config.toml
model = "audio embedding model"
dataset = "acted Russian speech (Dusha)"
train_examples = 26041
time_shift_ms = 100
n_mels = 80
hop_length = 160
input = "log_mel"
spec_augment = false
win_length = 512
targets = ["emotion"]
num_classes = 4
embedding_dim = 192
arch = "transformer"
norm = "rmsnorm"
norm_position = "res_post"
activation = "gelu"
mlp_ratio = 3
head_dim = 16
fused_qkv = false
bias = "all"
qk_norm = true
parallel_block = false
inner_norm = false
subsampling = 4
layers = 16
width = 160
positions = "sincos"
pooling = "class_token"
am_softmax_margin = 0.3
am_softmax_scale = 30
init = "torch_default"
optimizer = "muon"
muon_scale = "original"
lr = 0.0096
momentum = 0.9
nesterov = true
orthogonalizer = "newton_schulz_5"
adamw_lr_other_params = 0.0024
grad_clip = 1.0
steps = 8000
batch_size = 256
epochs = 78.6
lr_schedule = "wsd"
decay_fraction = 0.3
final_lr_fraction = 0.05
warmup_steps = 160
weight_decay = 0.0
adamw_weight_decay_other_params = 0
Rows from block 4 of a small audio embedding model, named by matrix and row number. Rows with one number belong to one neuron. Each number is 50 + 15 x the weight over its row's rms, rounded and kept within 0 to 99. All counts start at 0.
Before each neuron's rows are labels from the 100 clips, of 14848, where the neuron reaches its highest value: "responds to" is what is common among them. Only what is clearly more common there than usual is listed. The data: acted Russian speech (Dusha). In brackets: how many of the 100.
# fc1: MLP up (model.blocks.4.mlp.fc1.weight, 480x160), inputs 0-79
# fc2: MLP down (model.blocks.4.mlp.fc2.weight, 160x480, transposed), outputs 0-79

responds to: emotion: sad (69)
fc1.339:14 33 51 48 39 32 22 18 71 46 46 40 52 42 34 54 45 40 37 17 55 34 46 63 82 39 34 44 56 73 64 62 38 61 38 28 53 46 59 58 87 25 32 36 65 44 18 51 56 39 54 58 69 48 42 55 39 47 60 15 18 40 30 47 43 58 40 42 36 44 53 47 53 30 43 76 77 49 79 56
fc2.339:68 63 65 39 39 39 44 51 61 37 67 34 30 35 37 71 69 53 54 50 47 63 49 23 49 40 68 42 44 57 11 23 34 66 63 38 54 72 33 38 63 43 60 58 44 57 79 09 53 64 56 43 65 57 90 65 28 54 46 45 73 57 50 36 43 49 38 86 63 65 75 52 36 56 77 31 65 32 41 56

responds to: emotion: sad (56)
fc1.226:35 49 41 43 27 43 68 68 49 51 28 34 23 49 31 51 55 49 43 63 33 39 55 46 74 23 31 60 46 53 19 69 45 71 47 34 75 71 66 45 33 32 44 36 35 70 60 28 50 43 72 30 68 39 53 24 70 66 25 49 17 35 42 56 42 52 45 91 32 39 39 52 23 47 55 32 57 58 74 58
fc2.226:40 52 43 51 39 22 34 34 72 46 95 53 57 37 64 57 23 56 64 49 18 45 73 62 56 28 57 17 37 58 48 71 48 47 28 56 37 32 55 67 61 39 59 44 45 77 64 41 39 51 24 54 47 49 37 29 54 71 50 73 40 66 71 54 84 30 53 62 44 51 45 58 47 51 32 38 57 37 66 72

responds to: emotion: neutral (61)
fc1.30:58 41 60 60 72 50 45 55 75 48 41 37 60 40 44 43 35 43 60 35 64 55 50 87 59 77 45 54 78 52 63 61 53 67 47 28 65 41 78 70 60 83 47 58 57 59 66 64 42 54 17 57 60 68 40 39 53 67 31 47 34 41 40 50 72 89 40 36 54 43 42 41 80 55 49 64 54 70 64 70
fc2.30:23 29 37 45 61 55 23 61 61 15 64 61 38 40 64 64 60 70 42 55 53 57 41 52 43 28 86 61 72 60 48 46 36 32 71 62 36 55 62 63 65 44 45 49 47 18 53 19 73 34 77 49 52 57 51 56 58 31 47 61 48 48 46 18 21 17 46 50 49 62 49 60 55 72 51 25 49 40 31 61

responds to: emotion: positive (41)
fc1.39:42 56 47 63 67 32 54 43 36 45 38 27 44 51 68 13 38 60 30 59 41 47 46 55 45 70 58 44 63 41 11 44 46 49 83 66 65 48 55 06 44 33 48 60 55 44 65 47 44 60 31 50 44 46 49 29 53 25 63 61 39 39 46 29 47 42 27 61 71 34 69 39 31 49 62 59 47 29 58 45
fc2.39:45 61 17 32 13 81 63 70 33 28 56 57 50 41 35 44 73 20 46 45 54 60 57 36 22 33 38 54 55 34 52 74 50 62 17 43 54 54 65 44 59 48 58 20 46 43 71 84 50 60 56 27 30 60 27 48 51 40 44 51 27 57 64 55 37 53 41 50 59 80 57 49 53 72 61 45 54 68 32 76

responds to: emotion: sad (62)
fc1.263:37 12 62 56 35 42 27 51 16 36 60 76 83 41 42 28 81 64 34 48 44 47 36 65 50 33 56 63 53 69 70 59 42 63 22 74 26 50 19 67 49 60 24 78 30 48 63 36 35 65 57 44 67 35 68 44 20 75 57 58 57 47 32 40 46 52 43 58 32 62 39 59 52 50 57 59 58 38 44 61
fc2.263:39 44 65 39 41 53 45 51 61 39 64 45 63 56 57 84 56 67 63 55 45 59 78 70 43 86 61 54 68 42 49 25 46 34 72 22 87 61 62 54 62 61 57 40 34 45 69 44 29 73 16 55 65 36 45 63 71 61 35 52 72 53 61 72 46 50 78 41 53 42 46 70 41 45 29 57 37 62 67 62

responds to: emotion: sad (61)
fc1.213:53 73 63 47 72 65 56 36 33 38 83 11 56 43 44 55 55 37 76 49 24 55 38 54 37 74 30 39 38 55 54 75 49 56 70 50 73 50 33 43 84 51 63 43 67 43 60 25 71 42 54 47 46 61 76 56 58 27 21 51 71 16 64 59 53 31 55 32 57 88 57 49 49 41 69 62 60 54 58 46
fc2.213:76 85 54 37 44 52 58 31 59 60 62 77 46 61 78 38 50 65 47 43 62 55 64 49 40 69 53 28 73 53 42 67 48 28 47 46 45 63 61 74 12 39 86 33 61 44 35 55 75 26 52 43 50 56 50 23 61 31 60 67 30 62 88 43 45 45 55 78 25 37 51 43 47 34 54 57 62 13 50 56

responds to: emotion: angry (40)
fc1.459:65 41 62 60 54 26 71 44 44 62 20 29 48 54 42 66 33 56 58 28 37 68 50 68 69 73 38 70 65 60 56 65 53 35 51 50 67 37 61 53 52 48 40 47 37 48 71 53 34 82 27 53 49 63 32 46 23 40 43 56 33 53 52 57 51 59 37 60 49 44 40 50 53 44 57 37 57 45 46 54
fc2.459:41 74 52 38 30 47 42 37 59 35 36 86 60 30 59 38 63 42 25 52 55 61 75 28 66 37 52 56 33 45 58 55 62 50 46 64 71 48 59 58 63 44 52 41 54 31 36 65 54 55 28 32 58 48 57 50 29 50 55 78 51 37 67 27 43 65 48 48 37 76 49 51 62 72 48 34 26 36 48 38

responds to: emotion: positive (49)
fc1.248:39 63 35 30 35 64 52 30 43 49 66 58 47 71 55 51 52 56 44 29 59 28 23 62 63 53 56 56 90 46 45 40 31 48 57 45 43 44 41 70 31 42 41 33 66 64 25 31 33 41 39 56 42 93 55 62 59 50 30 51 52 46 54 49 28 56 44 44 81 58 58 47 42 56 41 73 76 64 68 66
fc2.248:43 66 33 41 59 44 59 50 59 62 65 39 38 60 48 43 50 74 38 41 67 61 59 48 72 35 40 53 47 34 32 52 44 64 44 43 70 55 53 51 69 29 47 36 43 29 51 40 45 61 68 59 76 00 31 25 46 36 52 51 70 94 61 54 52 37 47 59 60 41 56 56 55 39 70 73 24 42 75 51

responds to: emotion: sad (61)
fc1.311:34 43 73 50 47 58 14 41 51 47 25 30 52 41 33 38 31 45 57 62 54 64 52 22 52 37 42 59 71 54 14 66 46 70 50 51 85 57 51 65 64 57 56 26 50 70 44 31 47 53 59 74 59 31 50 46 29 47 73 69 37 33 74 49 36 57 49 63 45 62 54 52 19 26 56 61 73 47 75 44
fc2.311:38 46 44 52 59 56 59 52 63 29 63 23 37 64 40 43 58 51 55 35 52 57 43 45 46 45 63 50 71 41 74 65 47 54 34 70 50 61 79 56 21 66 73 38 28 63 64 46 46 73 39 16 69 54 76 64 33 50 75 35 43 35 59 68 54 51 62 49 19 54 26 47 44 33 57 63 49 47 52 99

responds to: emotion: angry (40)
fc1.474:55 02 50 62 54 53 54 72 66 45 15 29 45 59 64 44 50 35 57 57 57 40 32 51 63 39 64 77 60 56 37 38 53 27 51 21 54 31 26 35 65 43 62 53 33 58 47 36 46 32 78 31 47 56 38 55 73 37 15 38 57 25 59 82 54 49 49 63 66 17 26 35 61 87 36 62 53 63 26 47
fc2.474:47 59 56 38 63 46 52 61 51 36 73 37 29 23 75 52 54 70 51 57 49 52 45 23 66 32 48 50 68 45 36 55 39 55 61 71 43 41 57 48 71 41 32 51 78 59 34 66 58 70 73 45 24 45 46 54 27 56 75 57 46 52 15 66 50 24 58 37 58 46 62 54 78 60 44 76 54 51 36 60

responds to: emotion: sad (66)
fc1.33:20 45 68 36 27 17 41 55 57 17 30 38 52 42 25 60 59 64 45 50 44 45 58 60 72 70 70 54 62 51 55 50 47 43 46 51 57 56 67 64 67 42 26 51 60 55 26 64 70 43 60 58 69 51 44 83 72 72 57 53 37 47 47 69 64 57 54 52 33 55 48 59 67 59 80 43 57 32 99 36
fc2.33:45 38 45 57 46 37 28 53 32 50 56 47 19 57 42 68 32 68 46 53 31 61 71 54 40 59 38 53 47 48 42 44 28 55 42 57 45 59 61 47 27 36 36 49 33 52 60 38 79 36 39 53 46 53 39 53 56 52 46 60 70 60 80 62 52 49 39 90 09 52 53 45 68 51 60 74 35 16 30 16

responds to: emotion: sad (57)
fc1.75:68 30 73 53 81 26 52 51 37 37 54 47 49 85 60 38 39 59 22 41 75 38 52 43 47 56 51 53 56 52 54 51 55 39 60 36 93 34 50 24 72 42 49 49 49 67 47 22 24 45 50 54 49 54 63 65 71 63 26 56 69 65 49 20 87 50 45 41 44 22 30 75 48 54 81 52 52 33 37 54
fc2.75:17 49 43 74 52 56 48 49 42 38 61 30 53 27 57 73 47 18 62 56 45 38 44 40 54 45 44 44 54 40 56 80 44 33 47 72 41 62 87 49 56 42 26 57 53 36 30 49 75 74 55 46 32 54 53 44 57 72 60 40 34 41 72 53 33 64 60 50 52 51 65 64 51 28 43 40 57 51 51 63

responds to: emotion: positive (56)
fc1.268:51 60 50 36 52 66 64 52 85 27 64 56 68 57 51 44 67 50 54 46 63 61 42 22 36 28 61 59 57 44 65 69 59 35 66 61 63 51 44 53 68 44 59 09 49 48 52 28 30 43 44 88 68 11 38 64 78 28 38 41 57 40 31 67 47 51 32 65 52 53 66 42 39 65 58 71 49 39 37 34
fc2.268:36 25 43 55 91 51 18 56 44 71 32 26 38 33 37 59 38 61 52 59 47 38 60 51 62 72 51 38 31 76 66 55 27 66 54 80 21 55 48 48 37 56 44 76 49 43 38 54 71 37 89 21 49 79 66 53 46 52 74 35 36 52 68 51 41 39 27 39 51 25 30 62 56 43 51 54 72 65 62 53

responds to: emotion: neutral (60)
fc1.10:31 31 60 58 41 60 64 28 36 66 61 52 37 20 43 52 39 62 69 53 36 47 52 44 65 70 73 49 53 48 54 06 47 57 66 78 51 37 55 48 49 74 45 50 52 09 29 50 49 47 66 41 61 38 42 35 54 45 44 37 42 62 56 34 34 53 34 40 50 61 73 56 67 52 29 48 63 62 55 43
fc2.10:37 59 50 52 48 45 29 56 55 48 53 65 50 65 52 57 61 43 29 44 68 67 41 62 64 43 62 38 55 54 46 42 34 49 38 39 53 22 38 76 25 47 29 56 29 37 53 39 28 75 44 55 27 27 67 58 45 50 49 42 21 16 27 42 61 47 41 52 36 50 37 31 54 46 52 13 52 48 54 39

responds to: emotion: positive (52)
fc1.469:56 44 50 44 46 23 40 58 69 79 67 70 50 58 37 58 54 31 49 73 73 47 69 52 36 48 51 48 45 58 34 73 31 57 81 62 70 52 55 35 54 37 49 65 62 37 64 55 59 45 33 82 67 47 44 55 46 59 42 37 66 36 63 42 69 51 36 36 28 45 49 05 69 71 42 55 59 59 55 45
fc2.469:51 10 32 82 62 63 46 89 55 48 47 61 52 45 57 51 44 60 79 21 24 69 66 68 40 56 64 54 66 63 26 61 52 35 23 79 38 59 40 44 57 38 57 64 55 61 52 46 69 25 22 55 65 68 71 47 47 41 65 36 25 52 65 50 43 72 47 53 56 82 31 29 41 49 69 74 67 42 31 59

responds to: emotion: sad (56)
fc1.452:33 62 48 65 19 21 36 34 39 60 43 22 69 52 52 52 42 48 40 34 49 46 35 75 48 35 62 55 62 68 15 30 71 72 37 29 50 57 57 45 42 53 39 40 53 47 66 68 80 42 60 40 61 48 57 57 77 61 67 72 67 52 51 52 66 43 39 42 33 37 12 64 36 57 48 55 57 59 68 74
fc2.452:67 48 66 32 65 46 68 71 43 45 51 74 45 40 29 51 48 13 49 34 73 27 63 20 29 66 45 16 38 63 45 90 60 48 60 71 57 42 56 60 69 69 63 40 67 63 63 50 45 56 37 69 34 59 52 34 63 61 36 52 34 62 79 31 32 50 77 68 21 40 58 59 69 56 29 67 44 74 47 35

responds to: emotion: sad (68)
fc1.400:60 31 60 70 48 32 52 35 70 56 59 57 26 59 67 60 63 55 35 53 25 59 39 15 38 80 39 53 37 64 47 68 48 52 76 30 49 60 41 65 58 29 26 51 38 42 47 47 47 29 40 10 53 68 52 42 38 46 34 55 68 33 65 61 44 46 56 38 46 51 37 45 21 52 56 54 46 40 59 49
fc2.400:51 68 38 64 35 47 92 51 50 48 33 55 44 64 30 24 58 53 80 38 48 43 47 74 60 40 61 42 43 58 53 30 39 68 47 49 38 42 67 25 62 66 70 62 70 64 73 54 40 67 34 43 25 41 67 62 65 57 51 28 23 30 44 51 39 61 60 48 31 53 68 42 54 33 28 54 72 45 48 60

responds to: emotion: sad (65)
fc1.185:41 64 66 48 48 26 63 72 48 68 50 35 56 60 53 40 56 67 50 38 34 52 44 38 33 53 45 49 64 60 42 52 64 72 44 64 70 30 56 67 24 21 70 39 69 53 43 30 55 41 50 50 37 57 55 41 64 40 46 52 40 42 53 19 49 56 60 52 36 30 38 56 72 30 33 60 37 37 78 68
fc2.185:53 28 39 43 54 66 44 47 52 32 49 67 50 59 65 63 56 45 50 23 83 32 61 60 48 33 59 40 26 67 37 54 54 33 35 57 51 55 32 52 45 31 49 61 47 40 60 66 60 49 76 34 56 61 50 46 27 51 52 68 66 41 59 12 46 74 58 37 49 71 72 46 32 60 54 51 39 37 16 23

responds to: emotion: sad (65)
fc1.347:00 39 14 40 56 50 66 61 61 65 25 36 60 40 37 53 56 44 30 44 41 39 63 71 48 49 43 55 30 79 48 63 87 75 50 43 46 69 52 49 52 57 50 68 50 66 81 31 47 30 50 37 47 61 59 28 48 70 29 45 60 46 62 55 31 47 52 56 41 49 57 39 34 52 47 63 40 34 74 63
fc2.347:41 30 71 63 44 53 48 42 43 53 54 45 74 61 35 66 46 37 26 57 68 93 72 62 40 49 44 18 45 76 56 72 51 60 46 55 99 61 38 78 68 58 56 63 38 60 63 48 58 70 51 65 65 43 56 40 67 65 37 67 63 78 37 03 57 86 25 38 66 33 48 55 39 58 57 42 52 16 34 58