python train.py --norm_position="res_post" --hidden_act="gelu" --head_dim=16 --width=160 --momentum=0.9 --nesterov=true --adamw_lr_other_params=0.0024 --lr_schedule="wsd" --decay_fraction=0.3
Rows from block 9 of a small audio embedding model, named by matrix and row number. Rows with one number belong to one neuron. Each number is 500 + 40 x the weight over its row's rms, rounded and kept within 0 to 999. All counts start at 0. Numbers have three digits each. After the name is the row's rms in percent of the matrix's.
After each neuron's rows are labels from the 100 clips, of 14848, where the neuron reaches its highest value: "top examples" is what is common among them. Only what is clearly more common there than usual is listed. The data: acted Russian speech (Dusha).
# fc1: MLP up (model.blocks.9.mlp.fc1.weight, 480x160), inputs 0-159
# fc2: MLP down (model.blocks.9.mlp.fc2.weight, 160x480, transposed), outputs 0-159

fc1.281 114:424522501481491472496480447516508525434546466415421565451538501496492543479542536489504459468501505637434547468549469495512482561523512555517475488443420558484483516465512493426531569480429484491474464476454540500471496521432493508470492445572548463452514469500452502517457554516485477481512486531527454504530503467464466475472482445525502491538454492554475404518491548459497427507480480446453504443575488442553499481471516472536556435425523543535522411505509548505490543437518511
fc2.281 101:527510523525486541512555499475577537501467545511483468542546505540493566454460412513544471461557516466440515470445551536450451480516535487455507483573499438469498463415489488494535564465568440557463509449560486501471516481538471553435490500498459498481437496467520515538418478490485510519482521510518527478502488452501457411529530480498507553451492530624519472475563426534548550466563541452460483546525560449529602511492475464460543485585499511466507522467536449486479428495490492
top examples: emotion: angry

fc1.209 120:551488550518531465531503472408500514503504416502514474515501478462462435485457514466588454596531481619557464493433486504481458522527505506440577535459559536545596448486498496434535466517529561492516497503442500506434516464544467408479464504583462543480441486546493494575474500575443458507466526485512502485539499513512538483456503468601418520508476433471465505494538491462512491505454562471537528459503475504504496487503516475567511579492493517453526486478500436478462493467533499
fc2.209 118:447459496441521491525499517539508448558493541418475571502495542519490490418537581521468510479457526500572433563489575492505569497511526548436487528554484466460525527439483474585445571628436474477484460564515534484476471536494509596518502499549550507510569444468510469500478529436530537484487506512534478480450552503479582476541578485481475470447506459581527479481470471458510478592516517493492511515527538504528512521514495510500517471576480501454434500480522568521490539483500461
top examples: emotion: angry; emotion: positive

fc1.448 054:532496460533484407476606492504467491501473532575512517480539418517504472548538479489537520453504476512486475549459547587516528535489536487422525516505509474487475508434491580531502440569466479489546521522478472540440540443469528502541498494474577518511472427440458506495512545478476510540478492643521516498518434550516478484510504414484489499445553500474405546440467517487481513560494460488438481562528454529436541538510484527449446556483463528475496503479500439484560513507493584
fc2.448 047:537485454451517534453464540539546427494506485531498545484491575542482455493490514534499494509525527534501542425594535476463506464509508528475523511511482438477550475532523472475535521484586463470559531500464471488500462518491518500507460480564484414491520541542468556513484511475558484528495486426482498494476500505529502516486473471497584443500465415544579468505525518521415523424616450515530540582477505482567478520499483575558535518536585572591459525537509498498574544430478464
top examples: emotion: angry; emotion: positive

fc1.418 118:533495469505505465430445470515516397553475477448444540531477526472557452526489454457489477463537455523476509456500460470488472557562517489438485509537553505477440534531462522530472569489456544492494468515429438488468456453539549482484637503481537474468527489534533527453461500531532480440398497465485515516536540430543474432529533487401457477438456543545494484485501508486529539499506505537448520532478469513506435491538524494526503496403534407542530466521474559443500523535450539
fc2.418 116:402501495448528526537496544551486536473469559527555471456457514597367514474478460564523466478566511496490498520491619515550477454454468440514547504507489523530511498511527457480472506488472506482577536540513574543532472523530503500526445484518476581514481479479488510545526531414448511472470486469532516477413511549477503544498500514554499561464559522463567515504517429527432504503494481442537499556531464509532489460501390503536532525564520571466478492487490450541518490480580508
top examples: emotion: sad

fc1.377 114:441463506465515524505477556532450506529524519456486459486473558522484469534483552475430464474438517533546465515540505471495453465492486596494417480476539466474465518397514506502371505526459454426524553462493424495521507480543486551463534494532434573599507524438543515547532539500446519441544521469444537566503523516499527489496497413496563467456465482501568545527469452447497510482496532496446552498541531535464478505470444458486559481469542483525501589513475521535536440516454501
fc2.377 116:536440450570431455477517546434497541492547417485513530465505468501517471494487396481505497560532464497515552458500533447527500482456513453497552478479539452481542525493420512478575492498508522598516519507484533536545501487495602474487467543476533439503518476499423431498521522442564395539454463430537511479515447504503472514496522587513516541517546521541507524504571521465543511444455566566520509516496447485575480519446508481413479547577511474491477517479466493486530568507480478
top examples: emotion: positive

fc1.314 065:503534448527446446569426547554515455477462528513480550553494551504520496446495498535535431516475484468480561498521504475579567524558551416521552423462503444533443462548535477547618501500526496485470531482506527513425557582495473411455514456532506470574504527532517505454506489526466493493538495460505483473527535517543539503504513536506522529505503478453489546535473502574462529541494478483467445441487532497491531487568480490446523532408491505520532539395512469553481588455486452
fc2.314 069:496424512554515566423577455513476501554515484497568442456497498499476439500496515499445540527552586511523553451536473600497521500462456583499471505440550518417528507474468452398505490486522488497529444537468418501539574412527508487537453507493537468436536451444512434484529506539489513527436494548463491572517455477457475452419512484544445502564495550501535503467518543460499526486554542585483465532537495489499493493495501465528503493525572542484504499531495469539476477455542484
top examples: emotion: positive

fc1.152 091:474522448462541416502435522463496516457484538494527483469483519504502532545496441517479537499453533451537487532526479538494523511589493506511493517488436494543362532431477401488439497479449548444489451510458540484458503503510568504469412512585551466444532487522464520527474471482513557527573497452551401513497462484540445537452489489481506500433475483446576502454521527540541520480518443484455486490537537549514553545566470520550465501520519553495543496544572431534519490549467471
fc2.152 091:513500584507429546489509460513461485593510513523473531568524495458516510578478559471475470527491508538495592528479517458495428530442512512446491486509514468435530456594532506487419477554515508561491547486522477533567523546525412536500521500506503483499420504537458445552576507535519533490407522515455529475528497536500499495583509514511534472526560549546491516567511462536430490538508495494461556500448524463488519445492430450450507542449520461484498446530384558459523520474530520
top examples: emotion: angry

fc1.191 094:480485536512503561522480523414500462505484520473585471527545436521462458477474488524549502547543471493548489486474481495448466477460474575483516502473423580486572583486418510432577490436479553462475514508519494445435456539617567491510491513493489470418510484510540493521535447535570513519535508472513512538500474569451529491516508452481503525443445487492487477461487547521516529533500447452460463539557463459476481531502478482557538509436450565410518501439467427508565508534502449
fc2.191 102:482503417482532453491500488531565522509484595518474465450524420524453575492521497499467528552499491491443510520523551461477558517475512489500475485456623439463486446410571496547506456555512515502483465472484503580562501520459483477517501478570506506498445526490568496491462545478467510495556431456559538570486484522534505557506526482571481509543530499536495533540536483511501554480496536533607565459531463522539538485488567483509467569535512465602505507442603520509493487470509519
top examples: emotion: angry

fc1.134 122:576528589499484507519473478466504497443555504451460528491501460410509548587477506477564533486529510532463521460537475542481547541427595510483477561494532409451456424504515528503520491502400492533525526476519512577532519597475568447494539507488475430518518487458469462503475548514457514495484528520460498496575529451486534490501510490545585470506428485500486505496532498531473471542524564499520561488457532558486485498469503523538446496501510572557536524484549482461412520417493423
fc2.134 121:532478407480486505483524437585513554545431499482512501467527497549486501430511483543520533512566494453480453543432510499477518489587531446421514480494527519535531530515577463490564523469439510506482520591469477430460391465530489477466413474488487480437468541490478547520476471492489491535537459546427439520477511537517490491477486479532453477500465502530478469467497457566518512561502541522534442488541473423577532500520467451456555493504453425431506437538535482576536497551496539
top examples: emotion: angry

fc1.41 065:499499458519515448577502538529513413452551489489471400510492535495517511509542486509503459457489523424541448485470542468522517543503566553525466508555480501566471466500471554495482527517490544521519545451463454494502568588528480541487501510432473468533473527442493525510467551494537425529471520495476523452442512502493500446444439547479522570503525432474469516542471451520519507448393498510575423524524548566475496464468447444526565539547523529497595513477447581486515458478502576
fc2.41 049:561515532548550508525449529452512492471527519452507486513505517497497529506519532521577471475571456521534507471501507491495526542503509444540501534486540572513513541489477512531488479499504469421482544500508514486467569456453551473480514439516574464544531477548446475523536465462476512411501558525498492548579479542479478492513506487488572534401429570490467566581509486508461495557449478459455535448541590594515452460563579476462456483459576511546487497540492552451462504589443471
top examples: emotion: positive

fc1.202 135:461389548447464452555523493512501376429482563546480522520508473523479400550546528554579515510442463476420487506524497564456476510551573507507498432603490528532481532543495445523430538539435460487472517492534490530482531507492491494533495489469562501444512543484518498545568548550522502452505454512511459492538553527448486481496532485488504433479446560509535467548554457539439487554452456532498481523509503533499512491572476463517541520467496534494449483460520464537550421511517501
fc2.202 137:475576495528523524406504495524510510497455499454509481514530560455517570483423536457416482473522461501499461525504486486509475485410504452511566597419470463480495540471500528518527515454547573476429483490413514467530407546500522474476485539531503533493497476547575503557488440486521532514493478533485513533441423454493486533460510475491563516474565416532501498461546539483566476417525479454485505498494501525416431436489446523483529523485493541490551556471476484417527560460487529
top examples: emotion: angry

fc1.40 094:553527548553489541552513514507506494468430432482506465547510545453486459527505451443419458512554446490545517506503516412525519487540520479502546475465515586508480438547515576452515483499473551490459525520510479550469531494473582496486529468500414514447524604497522430478496550468554474496506482399469496505495517515514488451511479493540459454476413494496466537529440497569529488456519543459451412503538546517431470421466557443492495457480546509506476466418479472583530481503496517
fc2.40 081:468487488506465522496543478452558425579501554444441538492496492530533532465478486446447515459371490512424537424490459502465468458541482499458474498517513486503531555490461472590477566516502549517477456520556514530518533484487528502537514504512500506482603505481502495487551451550499516496496479528519503446576565567525442510467507488495479502504569442556500483440530555422493506517512469439501558569511487457529522547535495498528476473431481456516592559564580484539460574559467502
top examples: emotion: sad

fc1.231 074:473560478464527452574508490517536526497490451574494559534574513479485519497556486500494508416459501450471423473483468445493475501472483481484496469504546621494526446499461541400520488491488516399558535434504460505500486535477499502519494558485466489490551493475448510553504500575454503534488512508516487492518511577513583477568510505510440479455524435479494495459558498492513495556585490466549567465556486497543541495594423456464570501434487547485465485422497493540471555509468548
fc2.231 090:501498527534552521465552448437466492436559481462513416425498441564529535576447545465451464517481477589508521530447477538471452477524498506525543527524521438473507572501511440493454539586571526508438438479464441559489519515546489499521456556549508483511514508510521516535460484513541586530539477540546542531492427438519493496520513529582470469498482477567552517481449490491473512501549549559532494494529533542575485563410453466514524500564545522554498515486547460543526448496526504
top examples: emotion: angry

fc1.167 084:533431466436506486475482504501442461583517487524441511475513483521449511477480584561496562440501487464510539546569503526479496490525476509471488423478485518451474505474452525513488555480527503535546554482517502466594494497492536459492460499522544456548449429452483508490454614476498506521494566514518570516498509494483549467521390559466505501466502444499584445469456470484504558434580471525497582488433482516487515447496556497451462477479439499551475497488448434462465465504442589
fc2.167 072:531411490489479534431472535559505506559503534519530483529473533508557415514506535515553461463505447483521459590461540515552469477553475444468496481497556454522584583462541488475485483503517462515476606457481567511519450535541508521475511466428505549494533519493525488516436512479556498476450469500437523453458484545526518604479478534499479510539551435497462471481504574449507491581525537520497508484491482461447515542414539528553582540590474494515509468476422561485511462499494534
top examples: emotion: sad

fc1.301 108:455565450467470469481464531506523543544510468472501490583535466491569558550452540454528471493562473449499558528613520516520496495496458495517509493538488475485516541452573534410548544511521488491444526455459484504442423501526582467565481458510486431507459456512452500541512459508500499568450507532499578513559523566486503455481549577516465529601532500463503469423462505482507557548481530472438452550469500481483520460448493507454515566460550535458493454497469411476544498502498504
fc2.301 109:491489463469508501490574450504467527536481456544459460463470546450519500446582590575491502594487516448499449566496447504528482467465510512513515471530521555491514473521492440536514461509513515534521470536571443487470511520485480491537515587479637522481487537507560525502527552542499467502590437510510450440458437444532499557521487444495521510484508506481445487543518512478546482449538468550480574485542461555565501495530486435501449478486474492530514546505597564563489516431558474
top examples: emotion: angry

fc1.368 102:527539540545562552460502511484529460521556546481517505480505551475425471495422530419500543537557579465465467475494513520444489462480479423484459533446593545516514440547407463532464524455500505540555466557464493536490477413458472511511588482456436462486506456542511455563464485510543520480519490517508497513509481467526469534521559509522508508499506519457444486505564465540509560507473454478509548492518485540473425453576507509543535492421519467544473440567505405519534570453517537
fc2.368 074:421551504512442502533503535540530541579477486512531531518513474536512492432521473523523537460443481491508481502503527487515446574489495514587468488524539496468492556435542440494468507501397515474461462457437452517477541567573517509490513492430477397448535436528507440559522473522404449567515483498445475550502561521481489509498466548445461562474496472561576522475434515587522479499463549491485476426547541482533546531460420520552479502482499539537508509524499440456484521522474484
top examples: emotion: sad

fc1.123 135:477498590493520552519511481476515565483461454559481507576481539448502467480621485473573512491450562525453483505497517515536494472495574501502450478498456564527496481494508506471504421486457495462388580491497509567477474483470493545481547464455508552519506521491487458417391422532494538497454474533436476489544538498523593450512520476463499481487470462511514569423544523504535561465490528488481509570507540523504527518526529484493483468478483440494547458408526515525456431549453472
fc2.123 113:486530438455439554484536450476482517469546557437452463425532525509486524475489497490467445523581495464548539442489501490518456506515471489444496531522466445506524513508492469492610499529456439515555511471465548488544419523496496473555404513503475423510480540479479510502478502415458503535492457454511457572546466528546440547541522514476570504436538504525498546536411483510484501504549491487542449469503508409486508464395503484489558547454484521483508438498494542463467539456609477
top examples: emotion: angry